{
  "encoder_arch": "regnet",
  "model": "image FSQ autoencoder",
  "dataset": "photos of plants and fungi (iNaturalist)",
  "train_examples": 45211,
  "image_size": 64,
  "crop_scale_min": 0.7,
  "horizontal_flip": true,
  "bottleneck": "fsq",
  "downsampling_factor": 8,
  "encoder_norm": "batchnorm",
  "encoder_activation": "gelu",
  "encoder_drop_path": 0.1,
  "encoder_depths": [2, 5, 5],
  "encoder_kernel_size": 3,
  "encoder_stem": "single",
  "encoder_widths": [80, 128, 240],
  "loss": "l1",
  "latent_channels": 4,
  "decoder_norm": "groupnorm",
  "decoder_activation": "gelu",
  "decoder_weight_standardization": false,
  "decoder_widths": [32, 64, 96, 128],
  "decoder_blocks_per_level": 2,
  "decoder_block": "basic",
  "decoder_attention": false,
  "decoder_upsampling": "nearest_conv",
  "levels": 5,
  "init": "trunc_normal_002",
  "residual_init": "zero_last",
  "optimizer": "muon",
  "muon_scale": "original",
  "lr": 0.02,
  "momentum": 0.95,
  "nesterov": true,
  "orthogonalizer": "newton_schulz_5",
  "adamw_lr_other_params": 0.0023,
  "grad_clip": 3.0,
  "steps": 13400,
  "batch_size": 128,
  "epochs": 37.9,
  "lr_schedule": "step",
  "warmup_steps": 670,
  "weight_decay": 0.008,
  "adamw_weight_decay_other_params": 0.01
}
Rows from block 10 of the encoder, named by matrix and row number. Each number is 128 + 32 x the weight over its row's rms, rounded and kept within 0 to 255. All counts start at 0. Numbers have three digits each. After the name is the row's rms in percent of the matrix's.
# convs0: reduce pointwise conv (encoder.blocks.10.convs.0.weight, 240x240x1x1), inputs 0-79
convs0.44 075:125149133145136104137150108144141106188124098134115133133139126113177139147130138134132130129119124127151115120114088137176124192105121134166108117123133151160094106168130128109139118090166160123126137113131143128111101152093139136110139101
convs0.45 094:103111196126176157140135191114159131082076089104076118194131181138130125092199086167100127086111125133159133086160133147134157087153102102134143110098143113114190158125155157206146134124050082161125156146122120151167198123100118116126156137
convs0.46 110:147126119088132117123143154132121108118114136124129107112133110130091135153111113102138133117133132126133116128119152118125129049142146075028122122122124124088143106116124114122098139150111164123120125121098142126120124145144138122143136145
convs0.47 097:132118171165156171141183134081122097105155156170151131109111132106133129123155132137084118149140114123169152111140184152134209156131176126140140112166106120134110144101125117147105089140095145095190138092165077114149103106119108103111066114
convs0.48 100:073052128109166150084105133098096123136143101126106175157119144100143117129203139172030126135106118173176148138146109096101130115142137175120112117148103120175153124134189074127195151121152120080095105180118073114128099153154122082159110131
convs0.49 096:088103113152141112116158149152144059153172149153083108104106117079123104154106125081124163175117104108100094164084212134127126053112119142140121101181144094160106144113134096106165163148114184116125130129134193115116124071086126085111101093
convs0.50 095:117155127122117130078106117118111144140124230170133142178093089099139160130130109255091175172119154109126051125114075133164133144130091124119143184097167187144124142139148131115094175161149152071086156178108149138150121122162169110138084129
convs0.51 079:135129140085109128137102129188127146124160141161000123092125111149082090106087104140130084117161133189104054149148128160088125147123155112148118150188133114150148134144145125135152133120109180160122166128119123108145121000143124147131100205
convs0.52 100:104071184138121113095140135132111042129109141125101084140172151110196111109194109075063146092135162085143103120098136144156097067218129162102099069136178095111202126096140088092136129093090140080118091122074172080131132108103104090145118133
convs0.53 095:112172093104138124123102143103154077132152134101150114116131171046065171207104120158132081132103132089066124111150159113102174144082059192098092173148145099202174123128119142121142180110135153151135169127093124152115113099092087146111143148
convs0.54 103:045027180102150121048125104147180139097137126139136137106134142196118137130147147135045138125107075201183113136135139168164122121146109094122143143199094125112141117138114169151146119120134117104162150116140120105130124115080102149126133163
convs0.55 086:028095139145173149043113119128101122128109093122125130153121155137171092135159102065000140130157006014106135127116139086152123156172142158149100135109176137136147108111140085106132092122122109164136118104135133115144156133066130100101110130
convs0.56 093:109170115150104065096148168083080206152141163138073122158175167128124153105149128225160102099119137074095145098208124122142145167096090124152109151124120113110214135121153149146120133171113135131074130165127079152141094043141132076132185108
convs0.57 097:096070102138097134043131140139132113158129156140123101105120134138126129105103135099000115122070000000119128147121135131127128137097112113131150111108206112125140163126148093098099139121125138130108139123121159116131131154120137145105112117
convs0.58 085:134122095121107147071135102152123071081086112038138185135136175086132113134129101137115111120168114080096097133155056136123182139124163151201097095115109147097145124107101098085140121151151123112085136117087116084086132188114137133136114115
convs0.59 097:177163161126091109112201183123150100157106155169112173099107095148190144111144128095132079134165183043138155130105091167170157160201140116123146144130151134115105129117138128128096101135124103140110211045172121178150133034137110118154114133
convs0.60 104:123125108180129122138111138184165118122091156160000106098097122160101063139156107111129076119157094181159220114106155109125118099118107142135158142158134158094136151134121134121115099123142160153169158135125104114138110008126125149225083100
convs0.61 073:137039135141108134106136148071102144118102126157000110144123145116174137151164135123134040119130137094154047131098209097173119096137139118122157129108195155097108128161139116097088093176142134143129165112143155133121119000153135124138043120
convs0.62 095:096087158173116171156134130100169168092163141124111134139129107139116127140146120149082255115102141097111067095133097152161137106139113102102133114122139113095134151115129119178164114066109104067116144145088106132124153141098114100121136130
convs0.63 092:144164155100157115174140130121135134067142126124114092133155163159129120136143139142132064103167201091134107145144111106140150160061078088168076105125154117117096125159152117125099117106109120130171162143130136118113083154169135101134124116
convs0.64 107:095115128128127196096139190150165137100125173164132127120093141130160109161135106157111083117126125150162149115165116185188182161116065167148183121107131123147163084129094131178149175156016101103111113152147101147116159105166100087115105174
convs0.65 097:153195108098173125144144089171162143111098194171103159221118140118106196108132188168127129133122117129121185170126175105090110107082098152174078137105075158107074111121137125108149121076171181105062189164105133098085096144092124082176123156
convs0.66 099:055106130114094131132110107069127151110167137124085082120085161136123180142090122114100073103137151152072162157095117254174150118108126121134076149110153152093120140120100131163136110172120118123102106130124139124083101130113143125096102156
convs0.67 106:067122090108107103147155158112082221080168186134124108168113137170082126106116170133148099106224137099098155175172119108179101157133156113104119147151183095154122113148134161164109179157060156159167157181116142103126095115110133149124120116
convs0.68 098:149142142126088124127220140100153171181134162139101134122121108148116111107093119065125151158118135133134124103171159100174170148141096130100191115125205133083219141068143156134183114199123090185097122111127192083139044107102133136159091167
convs0.69 097:129126110098159162084155081114108093123169072134143175152133189113107155130139139041085094173143166093105135115123142054183141164108111135208120097069180125086121148141144159088104108167116168177084112098180167093119134135087113097123116163
convs0.70 097:093106182143160164131096077185091112093150145114113158114143171154106128120125156125104159131141123141144163162114101127118093140136179136128116123188119074136176171125122140088074161162212166125188134122135116084157067107090097172153113104
convs0.71 098:092118117117148107118136169153093117177145111102112062162114159099116103073086129099135094115144144082109178102109135104084126091139093129141172119120121125091198104118126133087071107164177132164234180086100159112133059094097098105181045121
convs0.72 101:101085143092086105100175160105118129180129089060096114137119122145109156090120103117128086070119139130121192106109149087137139140168132110117146156076176146152166134122161133086152083130053174126100152172119149116143111130071130105105101137
convs0.73 096:126128154118135112115160122127140077127188096125255141103105153120136167136154150125120137105123129119127109150152117185132170092165150141156116143135105152151136137146130105160140124122127162111080068151103141146113146255139126108134111150
convs0.74 108:080130106134125131119179181069206085123085118101168157102141120100134103051174196099096164132115149083176173131114070138163124084153179110100144091096093127128147156152092111194196101132125118154181171122176123122122112085121120127166126148
convs0.75 097:127077072106125160110083148108118175115132132199092062182120130133120138125093057162120099109105107146118184110114157112134142158132088061120125177112166121092154139147131168095104129134111167069166105143149075136103092135137130137193090176
convs0.76 119:131220120131100134093172142127100141125099104137255147165122118124170136142175164160127130155097127122151255092118068153140136166132099160108132121147124132105156140122136138146135135143102093114128112110159118136136131178123123096133198120
convs0.77 104:075191109092105101126164113112080115126187177083104096095113145129104087152183124133120098114114129117140128127160180178135116112129124126117164119169128157096111099132099184186120107113072092166028171161133132166124158133122149092161086158
convs0.78 113:101149185103119077161103120175127118045084113132129114074136189079084133193079158131110100131139141127133131163052148112113137150187116108176135124178136150125097130150148121129091143110203193133180143154106100093087159123110112127125119116
convs0.79 103:170143102142120138142090144079081141155083104153145110105150213135086108112104144106119153108122128108155205076099118146119107125142166113145083149138151099094153100095145116062089097118184179146180091146142139096140088088154132108128073143
convs0.80 104:057163134137127120146122105103139136070141093126116087100115105132138121121120133125157129117132090134079135116072136134117147137147132126136133135128120118102150124000124140144139077140123138122123084135132126121008132147059134149113000143
convs0.81 098:178138106084156087121119148072125182113160071151117154158128159103113171158139155178123177131122126140123149130217222090092144137101112145138092102187081131146143200126135104167176149080114196093129173187063079093109074146157129110096177114
convs0.82 120:058221148104155120150102120107136061115140105141143101118070086098200146131120187083106127144152134123100133155093155164113127132171134138138088110134145129110143120008112119098116100145163171135123081136096175146077124138095133115138052152
convs0.83 139:151116134110130131143103138130124137202134111105126122136130141139116177128149106156123129111124131135135135151140125131131110147110116121129122166122115179141133211129179143136131138125126139088122130122144119196121119119141139155142121142
convs0.84 100:137222126140138124110139133140071142131139135128065155144237137138095116135144195167133105098111122132130227125128124163169140138134105139116145128133109101136132145122153123155151167108097084126129137136143089122146143156163126131126137114
convs0.85 097:170012092118161134141112140098135141119129115148157116097175133129083114148103104079114079116095125123186015124104101102129113147137135144111124145094156106150099167125109114108115159124158182115123097123131130097135179177135129133112076161
convs0.86 112:120110150107118172113157177095104102107101120139132103126135142146161136101090120089175164119116126139160125137170158179131142101157116132143139140220052150145137098129107164110067158162091157112154116078118100097123115113093124121170123110
convs0.87 098:139145112115168107099127223076091126106183128115067146116106088114094144116174138148135120143090126107177099106222148138135122152159097120085151145150133148128150134053122140175164046177092138135178182097112106134122134145188135089139094178
convs0.88 096:125133152111113088146107165147117199120155202106135124112083158128106132123128143101150144109154139108130089124143163113101122162092048068094053145198151117154217096143095162123114184165131152129166165181076158148148079139165138185151170191
convs0.89 093:109118176110127119112058133122199084104107128103182119098106087123099093081154168122101131127135155103127080146116135134142133158122116095100141127125051102137175150092142125112122123159155131135185121184162160131118182133133125111149095129
convs0.90 096:111101131108125102141140115085164161147199149116144148126111159080055155160116132173185165131138159049145136117135151124065164140121120130109142122070022109175124128164161134156135104110136102096111146208149115153128118145164129144132111100
convs0.91 093:141115089139082151124131129185162091139100133155100144121111144153166139148170132162195102107120066096095094070136073132177128115119150145138140114165078134117119128084124086126128075145137140093142163158154120102100146113178131154054145140
convs0.92 102:099071150120108159123147111149096204112098152136013171182029137156099099150134072179136082114082109114131144137130118084160153126093124144126157136103130131112125124019116145161120076108096124132101170180180049144087152105145120118102125087
convs0.93 132:185153164109160138196117104133151114088135114101117147155132124112121134134148122164252179122127181209179139116131108144122125105162155169085121141171000111130119101130147153147166125135115113086119113160141110126116117114157106105112103145
convs0.94 107:171062148126127144094161165107061158130143132117000158150249155129059104135143052165128112113097132124151182108129107085145137117087109150118138136129112107126139154190156111161139150120105091125117177141140076118185137039178121158085172115
convs0.95 102:138057145125127111156132115074138091172172085124223099131062139120138129120104086107133134123146137132122038124123138143090144092099149131147121122105115133119138135148134127120112068119135141121119117127095153113168113197148136160121084126
convs0.96 093:110156110122139138087152118084156106162139123124104105110096104116114126126096117124125188138134146159125123114075107149166137227164072130098128101119157067140120097087092143160099152104092137113160121134180162093175158138156138192146095105
convs0.97 097:145133115114080129137143117126120133105120129115145127113140111124126111116129135120143123134134128140107140123148121115171128129087136157124150135109128137151096129142160121121123146086121136140143123129118155155115137105163141126090139153
convs0.98 090:154131103174154156150096113095109167097078109135120089159157191127137128168150167105119090094125117065139087123089115117140186178181102159145079126132161143169144139133118133074146128090139126175147132123128087146153118145142115143196125102
convs0.99 081:133137138137122138098144116100089121111199166118116121161160065145092114167175145130136144149135105091111118048111107136188083170148103088151128132151133144166117133150135135145147138139145107084092171131153107088124109104098132092164131095
convs0.100 091:148125110052167166160152121118113147150119131174132077122128114110118096154130110103143088089126106125095134078121118112212120109166091184088128144092117143101128142133114123129128102101123094154145154138088122124102098118169139106129165126
convs0.101 085:131110125100164194144143124145166066118139146191110140109138139129099119171122103123130123130137097132153147114122076145171179111136120103074124111100168119111116087097171108102105146133134172087092106132084120103116075168124112139107156162
convs0.102 100:106110148176093121143130101152114116086150179152141165189156112120171151143119126152114143112113110135162132158122096124145162158097153133164095130124133123183108098133149123079112140174207156109114113129130103119114121161134111124147096089
convs0.103 096:121119136210115111135118098158114105155122107117150171101129142147157144122140162125129132140123088117128102128132137143149148144119146123185112101130106130170139096141140114122115110132152150101123132144152120141126112126104123130123123124
convs0.104 093:141139101109125084125201139146148145083135129106158156102100089112153100181180148092103140181172166093127099107121174123046152192117090111131129165139130136131122099166142167119153146166139173121034138134128171167140113145169117106111110166
convs0.105 097:141142150106105117107159162117121124089145130134103129112125140126143134148118133127132145078141097117137146067141107123154122126154066144118137105114117128119157115117133121201114107129077081144099149158172117115118176134139123166121155139
convs0.106 096:121107124096117141060158158122141143030129119094127103138116131120097123124135098124125129135118145136123139085146123120244113054144114132048150138129118126083145120102162133168138141162083113144135132142121132133135159095127129127128156152
convs0.107 086:109108133207139174098143166113151152122148141178120143087124187102115093098206117165112131139146129147117130123157135181159131156157166142097192112113106081130134118126154086177037142116068123118189120176185047120164117110076107092140163108
convs0.108 088:090158134084090107186130100127126135042120122141114153109161138121132125154138113127123125094129164116120127150152103114147112069126128110117162121142124068123117147125153105154108143220089141138127105122115139134138125134123145139150143108
convs0.109 091:120117116107137142149172094176152110101147170190153122215133123055193164129107179186123149160134126160095057084127145118158131212148115133191095142096130141177131089192118127103138110169167126067051125138143109159132081186082118140127099186
convs0.110 094:125150144236155129132069141216115161102158106198144177110142123141169126129090041090095182138086148152128127077142112155157115173149115090175100112169095150115174161084122119149080148116234150107180125080089116123136094110110111149180100099
convs0.111 070:111103097154170122157132095170109135133118164091098109094059175118100127100138111108116146136145145120144149167094157103175174134142083145150174154114133130142166130089115117114159207073126163198114112131147155181147100133152114150154081147
convs0.112 091:171163082131135143142158166182146120136191116140150114157132148151112098085090113120151119072140129120133120142085149101108119126125124118153122078064159105119146144124136211167126147149101162131109146149159169115130138111112116153124127135
convs0.113 079:155152153126130120126097136107083167140149206101143159089129137164089103129123108141163116113128108085120082086197135131133162130116087117098128098203194139103160148083101192147086080175131145132144137162094197090102135132090096071150149177
convs0.114 085:147171130132118151100160154125110159144159116108011142147251143137076117148140144174121143153067132091170000106165078087123122121137127117120152135116139129128127133148140137163103144106093128126133169147146081102171134022190118118095170128
convs0.115 105:079145087149108135071103102090093175188145197155131131126116165134133193159139167124128120115112132113132107096145146142099180159141109104112134144106162210109153134175167124104113138173084116144094140144119127183145150131076171195179130130
convs0.116 093:141126120134172133113142105114140123091111111145117113125138128149142106097127132128140146120107136103105131134118129131105113110126157130134120112105111015131147030134113095143152106140130112140138114155130113036130141134129088087121154123
convs0.117 086:086116176120071091108170173110147196076182064159145114105150101119152183156169164104127187128054069067128139124123178085145153083164059109152086116149094142152182147070115122168133155147133139109153147147090092118147094079095113137195182096
convs0.118 109:103119130160231126092140112134080098118136105115112191160132154161124131180160123110111117138119115107176100140099087121100165149155180109137118094104099127146140190088133126121136166168130155076159148147171097123138156106127093175134070133
convs0.119 084:100092091113153147092168045189099095081138098193077134088093139143151190081139121077092097139131116094155155144110128131125147141210130144094126097080125172140153125102166068158147126040092149135161108155130191109139155116106094090126147130
convs0.120 093:130145112143122170087128128129127105074156188105124160200108126168118110151198072175123075118126123074102114037138069186160119128148097149123132141119137103164108134156116132137150144092099084108075114125132092095140068086152105186112117151
convs0.121 087:097099202155163180068178121128162141190092074231139130170136129125118159165191197214101205108105136109115135178159087131105100121139150135116155135083044130178135144146130085171125125097171086079089128137113091123119111084089133138125171061
convs0.122 121:116121145123119098145132110133133115189129124158129133129138145149136139122103142142125113206111116139122118142149144144106112141145116157129123145112131173156161150120209136119133128137141119123142122130148114211130103132113115134153127142
convs0.123 094:097143138129146153163214155201140102132152087103140114128129183128179126119138122106096072146203154141204094149116152152107150141176081203161129178169127180099141102145082129131143139147141148170146132123149164141108129137134156151181111144
convs0.124 106:127144159121126089162125096125152138022157119138124098123121147130123213134104146132126119157117119149112128162164138141128126178137101147131099200106133099135146102140146136117131165150127143097122133141132104131157114147104201147104121152
convs0.125 112:126141146140116132157139138148140103049153156128146136122129111116133089129116144101121106126125138132137122116100125106153144107123118122128131063129115022150131000131071123117122137124126129172142144126127148036138173135105110091145136125
convs0.126 107:124120111151096120137089149148157121097127156136128140126110137147128128134157146116132137130163154159132096135114133105106144129141148159106135116157112096128146173102113111144089143134121095107148146138127082101126161123235115123146153117
convs0.127 089:113140137145129119109188134082121177111136148127156078082105101081139171142143096168118180173133116195143130146111154149177147169066116071103138176168126123082105132125105143145169085134163132151119102156122132137109135104163145138086129131
convs0.128 100:133161131098135155146081090088143109135105122163137065150125135139160145143149134090144145128116093155102119096123122126127152128138154148123104113122150128122181101108125155133097111130140150120146120133141144142161119130107128141119123095
convs0.129 097:164128118150117152115144118116134126057123122163122115124141130135137151125127144124114106132129143134135128135130135124147132114150142139120126124117124064128132140115161145138134135177139122140127150143141126220255115130094255073133152141
convs0.130 134:145134122123118116157115126102140147114128127111128127123132149116125105122115113154143113084140133144110137138156149120128110142128129138148129105120145135125122122140110148116123138066137124132140143130111135023037104130143000136118136136
convs0.131 093:123115154155116148116113102107146107080094136132143121132136145116149124138136140128124110068126128136124124121133149143113161125129106118120132144114107150158122091129046148135121117097162124087144131130130119117085155108129000055092148141
convs0.132 096:111143134134103123119100140124120111158137121115120111117118120121143072156122118164141136118131117128117148144110125118102127134139147119136110101106112143111086159112132133125133114086131146096151155142123107140019144116137085199095150158
convs0.133 095:175150133126137131103108108111145133078137132105110095151110126115117167158158148152121123114145132137153124128164140130121142114105091134132115200120132052113104136145158133124114149148126144087102140130110107200165092132117255113123128127
convs0.134 093:167192086178132159146133151123125152074111126121123092091133135125113109134104158096120120137168166138158113137132162118126126119105115112139133154100148017076119050130067108131144143116152149150159127137108158102122148128124004015146135104
convs0.135 135:171147170105116116130111109110153042142130093146152124159148162146163141130151134070122150175148118099131119152121091145092125131150112160130117124117123107106145111176122109092112199147143178116111117101127171123180119123186129127123153128
convs0.136 112:116118125099091133134126075071154166092183195170133104115137097166183174206148117140114080105144127107138144115166210130134160173160086140117126087078139119152124079112086163142106126149152118118102179162121110099126116154136122132137108147
convs0.137 106:107104078141201099178145118156075123155120104089142123120142185080110115095106120111106092138167143118139113157185201202139138116136104122167104243162155172069144137142117132148101147160152174139161115164106149140106075162112140201169060210
convs0.138 114:165125140110124130117109133076148128041119115111100120131118132127101174136127126170133107061137142128116134126159167122104119117149115166173134129153153130122127086135005159093123154156127129108123175115133125047150064144117166083146144145
convs0.139 112:118156152133183145096206129146110052060078092153100135128118123137132067152147157078109108129110162073158144108092071136109160116129173161148112064127108089122139112111064093155134154092109171104147157139205128129103171135119028139168109115
convs0.140 121:057114138129130113119121120139126102230102127099132135137113127125133130126126112115136141132112106124121122109096111115110135127104128122129113162140126225111111106105129106131129111243127137111147119120129128181226174123140255198126129119
convs0.141 127:076118132148145149120162118141138121173105144149138150132136140137131084113140119094125118130117137132130118104129143126141140126113128131127136057132128255144148126124158113153135126064133123151139127129141152055052166132125000177158127121
convs0.142 108:126108131144099159139176132164110095124137095089147145217191149135130085104129084097132103177114094101139127143118134151079071104121107151118166222154137103113080158148070101111090094132100205163125161159141141173102157095131116141145102090
convs0.143 099:233144143111150099139122135118150118003080150079137154118121140077152076128133179179136114124126101156161157137162179099082122102065112129157111074096104062133114163132160142112097166174161123128176116121115142139184113108120224075135130124
convs0.144 095:148156139151142147150127184111132186087158152139126090137128142118131147114135116177130083081164130106097099192165183135111115185077108144155151065163131057140123186128067139124168118104147136140153159115112142077085078113154071016156142151
convs0.145 102:163124101146132150133101130144083100077138139117090109108114127135173109133104168136121144123151153178118209115161121144176133102151109162119098183124157170175166135216153136151172104160085134112165126193143067153127160105149149144158126121
convs0.146 103:144132161130121207118170122113158109068151108163155089168099140141147201114129117033076124125106163122103125093139194153122177156070166127111140114149168168200100162108068146131123162088144132134073102168166160124057114138100079095158087141
convs0.147 096:112120113127113152085144117126135182105093133095094061111100150114079202115160122164085095106117116127122148106126195121148112129143120113121132076134112098115165128092129133190076080111146108140118223177145110094126170130028127102143187131
convs0.148 110:177135130113093095189138122170156137134118182120113093134145158104119108116101160089161093101161172041156143109104113133111135186110128150135099151172167168125154176235129153124139163084118146152132108112111180132119135149159158168140090130
convs0.149 098:107095129129135240112171124150170146119090177142127087106155133120187217113124142129108160152126134175094155070105135135172058137185166132110171110129139088114066119170139082121113112148141109128135090128173121147137174103117101116121125029
convs0.150 096:133096199145135127119109122156105135112150139153123164121121100117118137241137138171121159103051112147067194128183090155104160177064129103120111110108080160134114136108103097194081112139133096114118159133130065150085111052146116093176147100
convs0.151 094:142088124108028127128128106100120172100195154162105141147149103137096162129151107160120135127121107190101127102137195134171187175208100077143103135168140128171056119110132170176171156099085075162098138135138104162137112127193131105156161106
convs0.152 103:102100112140127181114168100146080097109159119136148103122162181133169118119134119030091068137181097022166062115128088135122165123139106106127121135117143098097140119071158108085131124080111114184081141130132200099113111190070135106084122097
convs0.153 108:114145142120140127177108151134160197119131097129089117124136138132089130074146138208170094086138102093115090102121135157123138154107125119164087133142116091131118146193144126137135120151138083075125100140153064129122120126193154152113230106
convs0.154 097:159161105089177138173164132113136103143169069128124123094144101081121150139165122040159119152119161150118141131120119124118103130079135151144149104127147227171097091113200150117095150112130138114126120127104127174161149112158164140149135107
convs0.155 099:169131180152083113161095124124145177132162120098121138101089058143156154163102151130139113131152117119130120130084118088135157151114089135106117090120106116179121160177126101109140171137160132104132112147169120084112235135145193077117171083
convs0.156 107:200121169150100210083075118170199097193181069109130110145137160168136123097127142114115148144166138117143142149093157091134128164110145113133172103133113162122157119121177143142102154163141098089149105121138118112168151138138144104141126129
convs0.157 103:082087141119183111092122108094133077101184108140083182145135132156125110188155084154090236133126150121144228147119129110101163066121087109161121178112079094116128153065119121095158127130154178157114178101103134137088156131059117103106128167
convs0.158 115:119140107134130128126130165121125153171131152151107130116109159111144118126118113168123133115127156162104142183176191132119141124109152095156170102141101177133133129112079153103119108161129140151199179135112163161123087139142255164134131121
convs0.159 104:113121087092096175143117127143133120147110154115111071074100140145088145153104111168123124161126131123127111108093183196044078107100143142084085116086143117130099101156081070164095156150146176097179134150136074129154086102110126128086142103
convs0.160 103:067106143110107074084085124128139137099090083103104138119127141105101111107143127151124129164123083117116170091118153106123114083108135156079168160105139104120144164093051135127132131171148171122197123124096095124121115106178113127171127173
convs0.161 088:129091157155148143151087106088152117149106050120132130151121185074126191127144130179102118134114145143065116114150082076138164153120112137084130082129072142149183196150182112166108126135141122066138133199071088137130068169120090088148144151
convs0.162 079:094134174148097146126092103118127096150135148126102082100175146140142163178182113158099093129116176096075135050102221127118123167085131138160148127113120180123105137107113121108140135143163105094123124082128133169099107104110150129099113159
convs0.163 097:088118130099130139160162122146090113114096114164160207136194145156138099136127145143114111148171132143123099147114123111125164139133118110079116130135170076136122179160172124138100108170113173190093175094136172147166134116116119154112127121
convs0.164 109:131131085124104120126160116115121098167134129119133095136093117114141134152160153099123148141130131122142130098065107106137136132090118114113135149140117141101152155134160110142118126118128138101100101148111105128156129106116132117169098113
convs0.165 094:222085092145138114185131170140127126131133119082112097109146141089090164150177110143094101120163147080138164117112121109147165180124114152182153118105158171130145153160087149116084083112119122189115090119093153112093162143160150157159143124
convs0.166 098:141090151122149134123141107174124141118169120189109142163169125123192117191158143091102108142172134107090107182169183129138159193087072127144106078136121037131118131170107125111153101113152103083216118118124126140117093151127105135198187089
convs0.167 098:097063108117113100082086175138141138142100093099089176110095112174145108120172091193122156123100093151118203136128104132117092094164154133155131155047080132152155109076164124173142101094151123102116145095091064137148104131101114122156096114
convs0.168 100:084107145130091112089144146083220138137070141199143162099162070095145128165193098144106192089076126180163092122098059103162175142163176160128151124091104106209099115112190178172139165095099152131072110104139135131116188167096112116134118131
convs0.169 086:074083119108133147124115145086124139088094137138147152151151146137139104114141102152097204154140093089133048108099080172151102123069142126155109150145114144124060198141126124154155192241144147107141117116138147182110161155129123120111091134
convs0.170 094:098102154145103184130074134122119128172124164190137131103084157026130066146082167158099096078145124130083092115176174120158164121160143056073102148133125176148132144129087053182093173146206175131171138105138131119106139097131127079181169078
convs0.171 099:092121119095124181143126144172197141115071102163083096121116202139154101150142121183105076109124147146117140125147181136109093121126144115141169162134153105070108122117133105168039113095101104124196160094247131133132074127100116133076192153
convs0.172 094:158149112157111106160094114130081155105130095090126129088172085135125143131077173142145195142101166109060149170143095108094115138112102146130127095167139099131137140127156108131128114141147157131185129108153088100150136152149127118150147133
convs0.173 093:120159158118093126151105088169172211131147152123132168089121098137119106137177108119150125122144089162099109183138146108131123171156090050097084124090180159127137079097139072141125163106114096145171131089177126132152112127087128174145162073
convs0.174 091:130114074133174174087105097092137116155117159158101114109102108135142128058095125067109155129094161081077175131137167100124147103124174153130125112127137204185123124159153093126153175138098140157101162114190136175118148128076161111149131149
convs0.175 100:186093110111164150176144147172137130147123050047155128108097113123139108079107122128093130126177146092168137140177118122102122180155125243143114163148151151137108080139159099120088107085124169143098215152111201140150160133119125080186114112
convs0.176 090:142135133135108117118136154140153145182105109123143174175106095108139124132138074148122242079114091148163127095120087097136101105173130161106157112167127110127135159092130152159158126070093125129087041120130099141159108098092114100099139099
convs0.177 109:124148100102142139117146133112132147255144109105143112081142161118145141144121082114144103154139112107117096180129184106126130203145091146107146060128165171110140155099196127131130136167134144159129120130109149159166140103138135160133123107
convs0.178 099:144168110132112145110156084138141076135136147108147157156122106081147047100102097082155115123121116060117095135086144064130085070117132155165099123115166145154114136096141151139103141113128167156115125105133181109105119159042115125147063069
convs0.179 094:118142115147106122146210127068148134171046151103143098103138114111089146135110134113140134135107111118129127098144178144105083175113147142142105161128135152169171154144101120154079121164096139168137204102071178094172117102119146147127114159
convs0.180 100:124077155150130135102107112156131145049129170152120181135133124136120144136132133147103136143131136165143173178087098144112152039108162149162124100113085125178118140112168081136110099135222165058156126186113082063108111116118102175149119138
convs0.181 103:175126086143163121155132127135082115138121100124145097173096138078149078110108133062136193135188181135117100128110109035159153094161130175102144154104138121133156128098118135113126170108142109152100078143134146131145166169064122087172101124
convs0.182 109:191152111125107164174157103098135128186126142155106130116100126138172137138114104122157156152142165096165157094108123124125140106123162109097094142161150097127131119073121113155130113147148090104120117094162106111127142108091140149080141153
convs0.183 093:149102126199119157137096113155170069077125134138111155147117149098092129118131157117115073137171149119137163139112139115107125113093150187129130130141096050112178121142094114143118115138206100111154113156095121187108137102117122068158122084
convs0.184 122:152157118149121134175140098132131082142123120131140117140110116121157108118114114055218192153195165135166115129109095174144129138120111143127127124189160124131137120113137133116141135100128126153107103155136164115123136147255130105105090111
convs0.185 112:123095140105148133115130107109118153124141105128110119118129126127115142126117129110085104124085056041103183144152147108102132140126113081133109108107089157117116129141126053150120129149146115101136130123127105125129131113056132150116150139
convs0.186 087:110169127127118155153139118043111026117145091118099108089176128089180125126124071151139108117153125117126121143066140143134155136166082184171103107095166148104112130120129051092115166104151203151096116061160194116128147121108126102119102088
convs0.187 093:133115106084110139072122152160128123000115116125141141112108101133136107124133114127121114091136136112121107132113147107124129075154146134119123126069147110130119063148016104128101149149104130131085088158133141122079152118102121086175112125
convs0.188 094:121157149143116155132114126123106138133141088097107163107158124112126124162178154217111109126107144144119132139130124111151129105135157157105126127108087126138156137145125095139148152189131152102158143155131092106169097121056114091175158145
convs0.189 110:146135121146165112094158075203164123119167157129141179147146139132120173113172165213103163120127127174140110091118105091112125153106199160122107148128157148133167119133124133139151134124120128147073168177117135141111124115145127131151147101
convs0.190 103:078091127154120118104134132127094099077154121109092101094136121111149130115165055120102067127147126096115111157107160107095168131108118146146107158071154132116179144096156166096148077126147172139114114062086174127099142058133122072115087161
convs0.191 084:179136131140083115151141160149152146127102162112142067101120133128138137097078141103088213086051109129149110088163189128137185146115124131158101082153122105185080159138117098106109117136130157119207186139143142066120168149084144125127105132
convs0.192 103:150102123140120119111114144157142108145111122133132063096113126141159163148081128089137058108149100134151108123055097158126178157078211142138067102086166128151149112143127139104161163120155132120065143108095136150135109087116109121126086206
convs0.193 103:117106114135186131132189190086109110086168103125096074182122166138114097077125106114118066138136086116150193109138179127152110103144137100080107162126134109135150145143052092122139118058033155135160082139032096097104144097124133129140122136
convs0.194 100:190146083166111120061093102154146168211138144130154092106139163123129120138113122179122152175133143112096075102134139111105145117088081176090105154109129135123135110145116105088113154080167111101117083119145110137135046128169108096130103113
convs0.195 106:103150101079098151063116085181117075078124105165142138195152178116176138142107128114120099092113122129145010101119086107140188109140158127088075142081128164173168121122113140102156123099181173112138142118123093105112129207119112111099089110
convs0.196 106:144089151085086098164114119107135148131144101115156104158132175168112080182128143145128081153140126098121097115136160137135059129152181115164061077143116098154092103118146136092137139106146159111052084152086154135131156156146130082090167136
convs0.197 097:117142141182100142130103105117076170105124170150116130141121201120115144146088126128115108132117151154121127156157134146171145150104126117142131150101156104174120131178136159118100124100193255141192127133118161153115032175101122114146065122
convs0.198 091:136113122088153207135144086177094087102130100125142142110099125148124170120099100104104167191157116135123106161185100114141110156102092151177112163129156105125098098166093158110150124095100154084119190152095202095109074198110126092148069092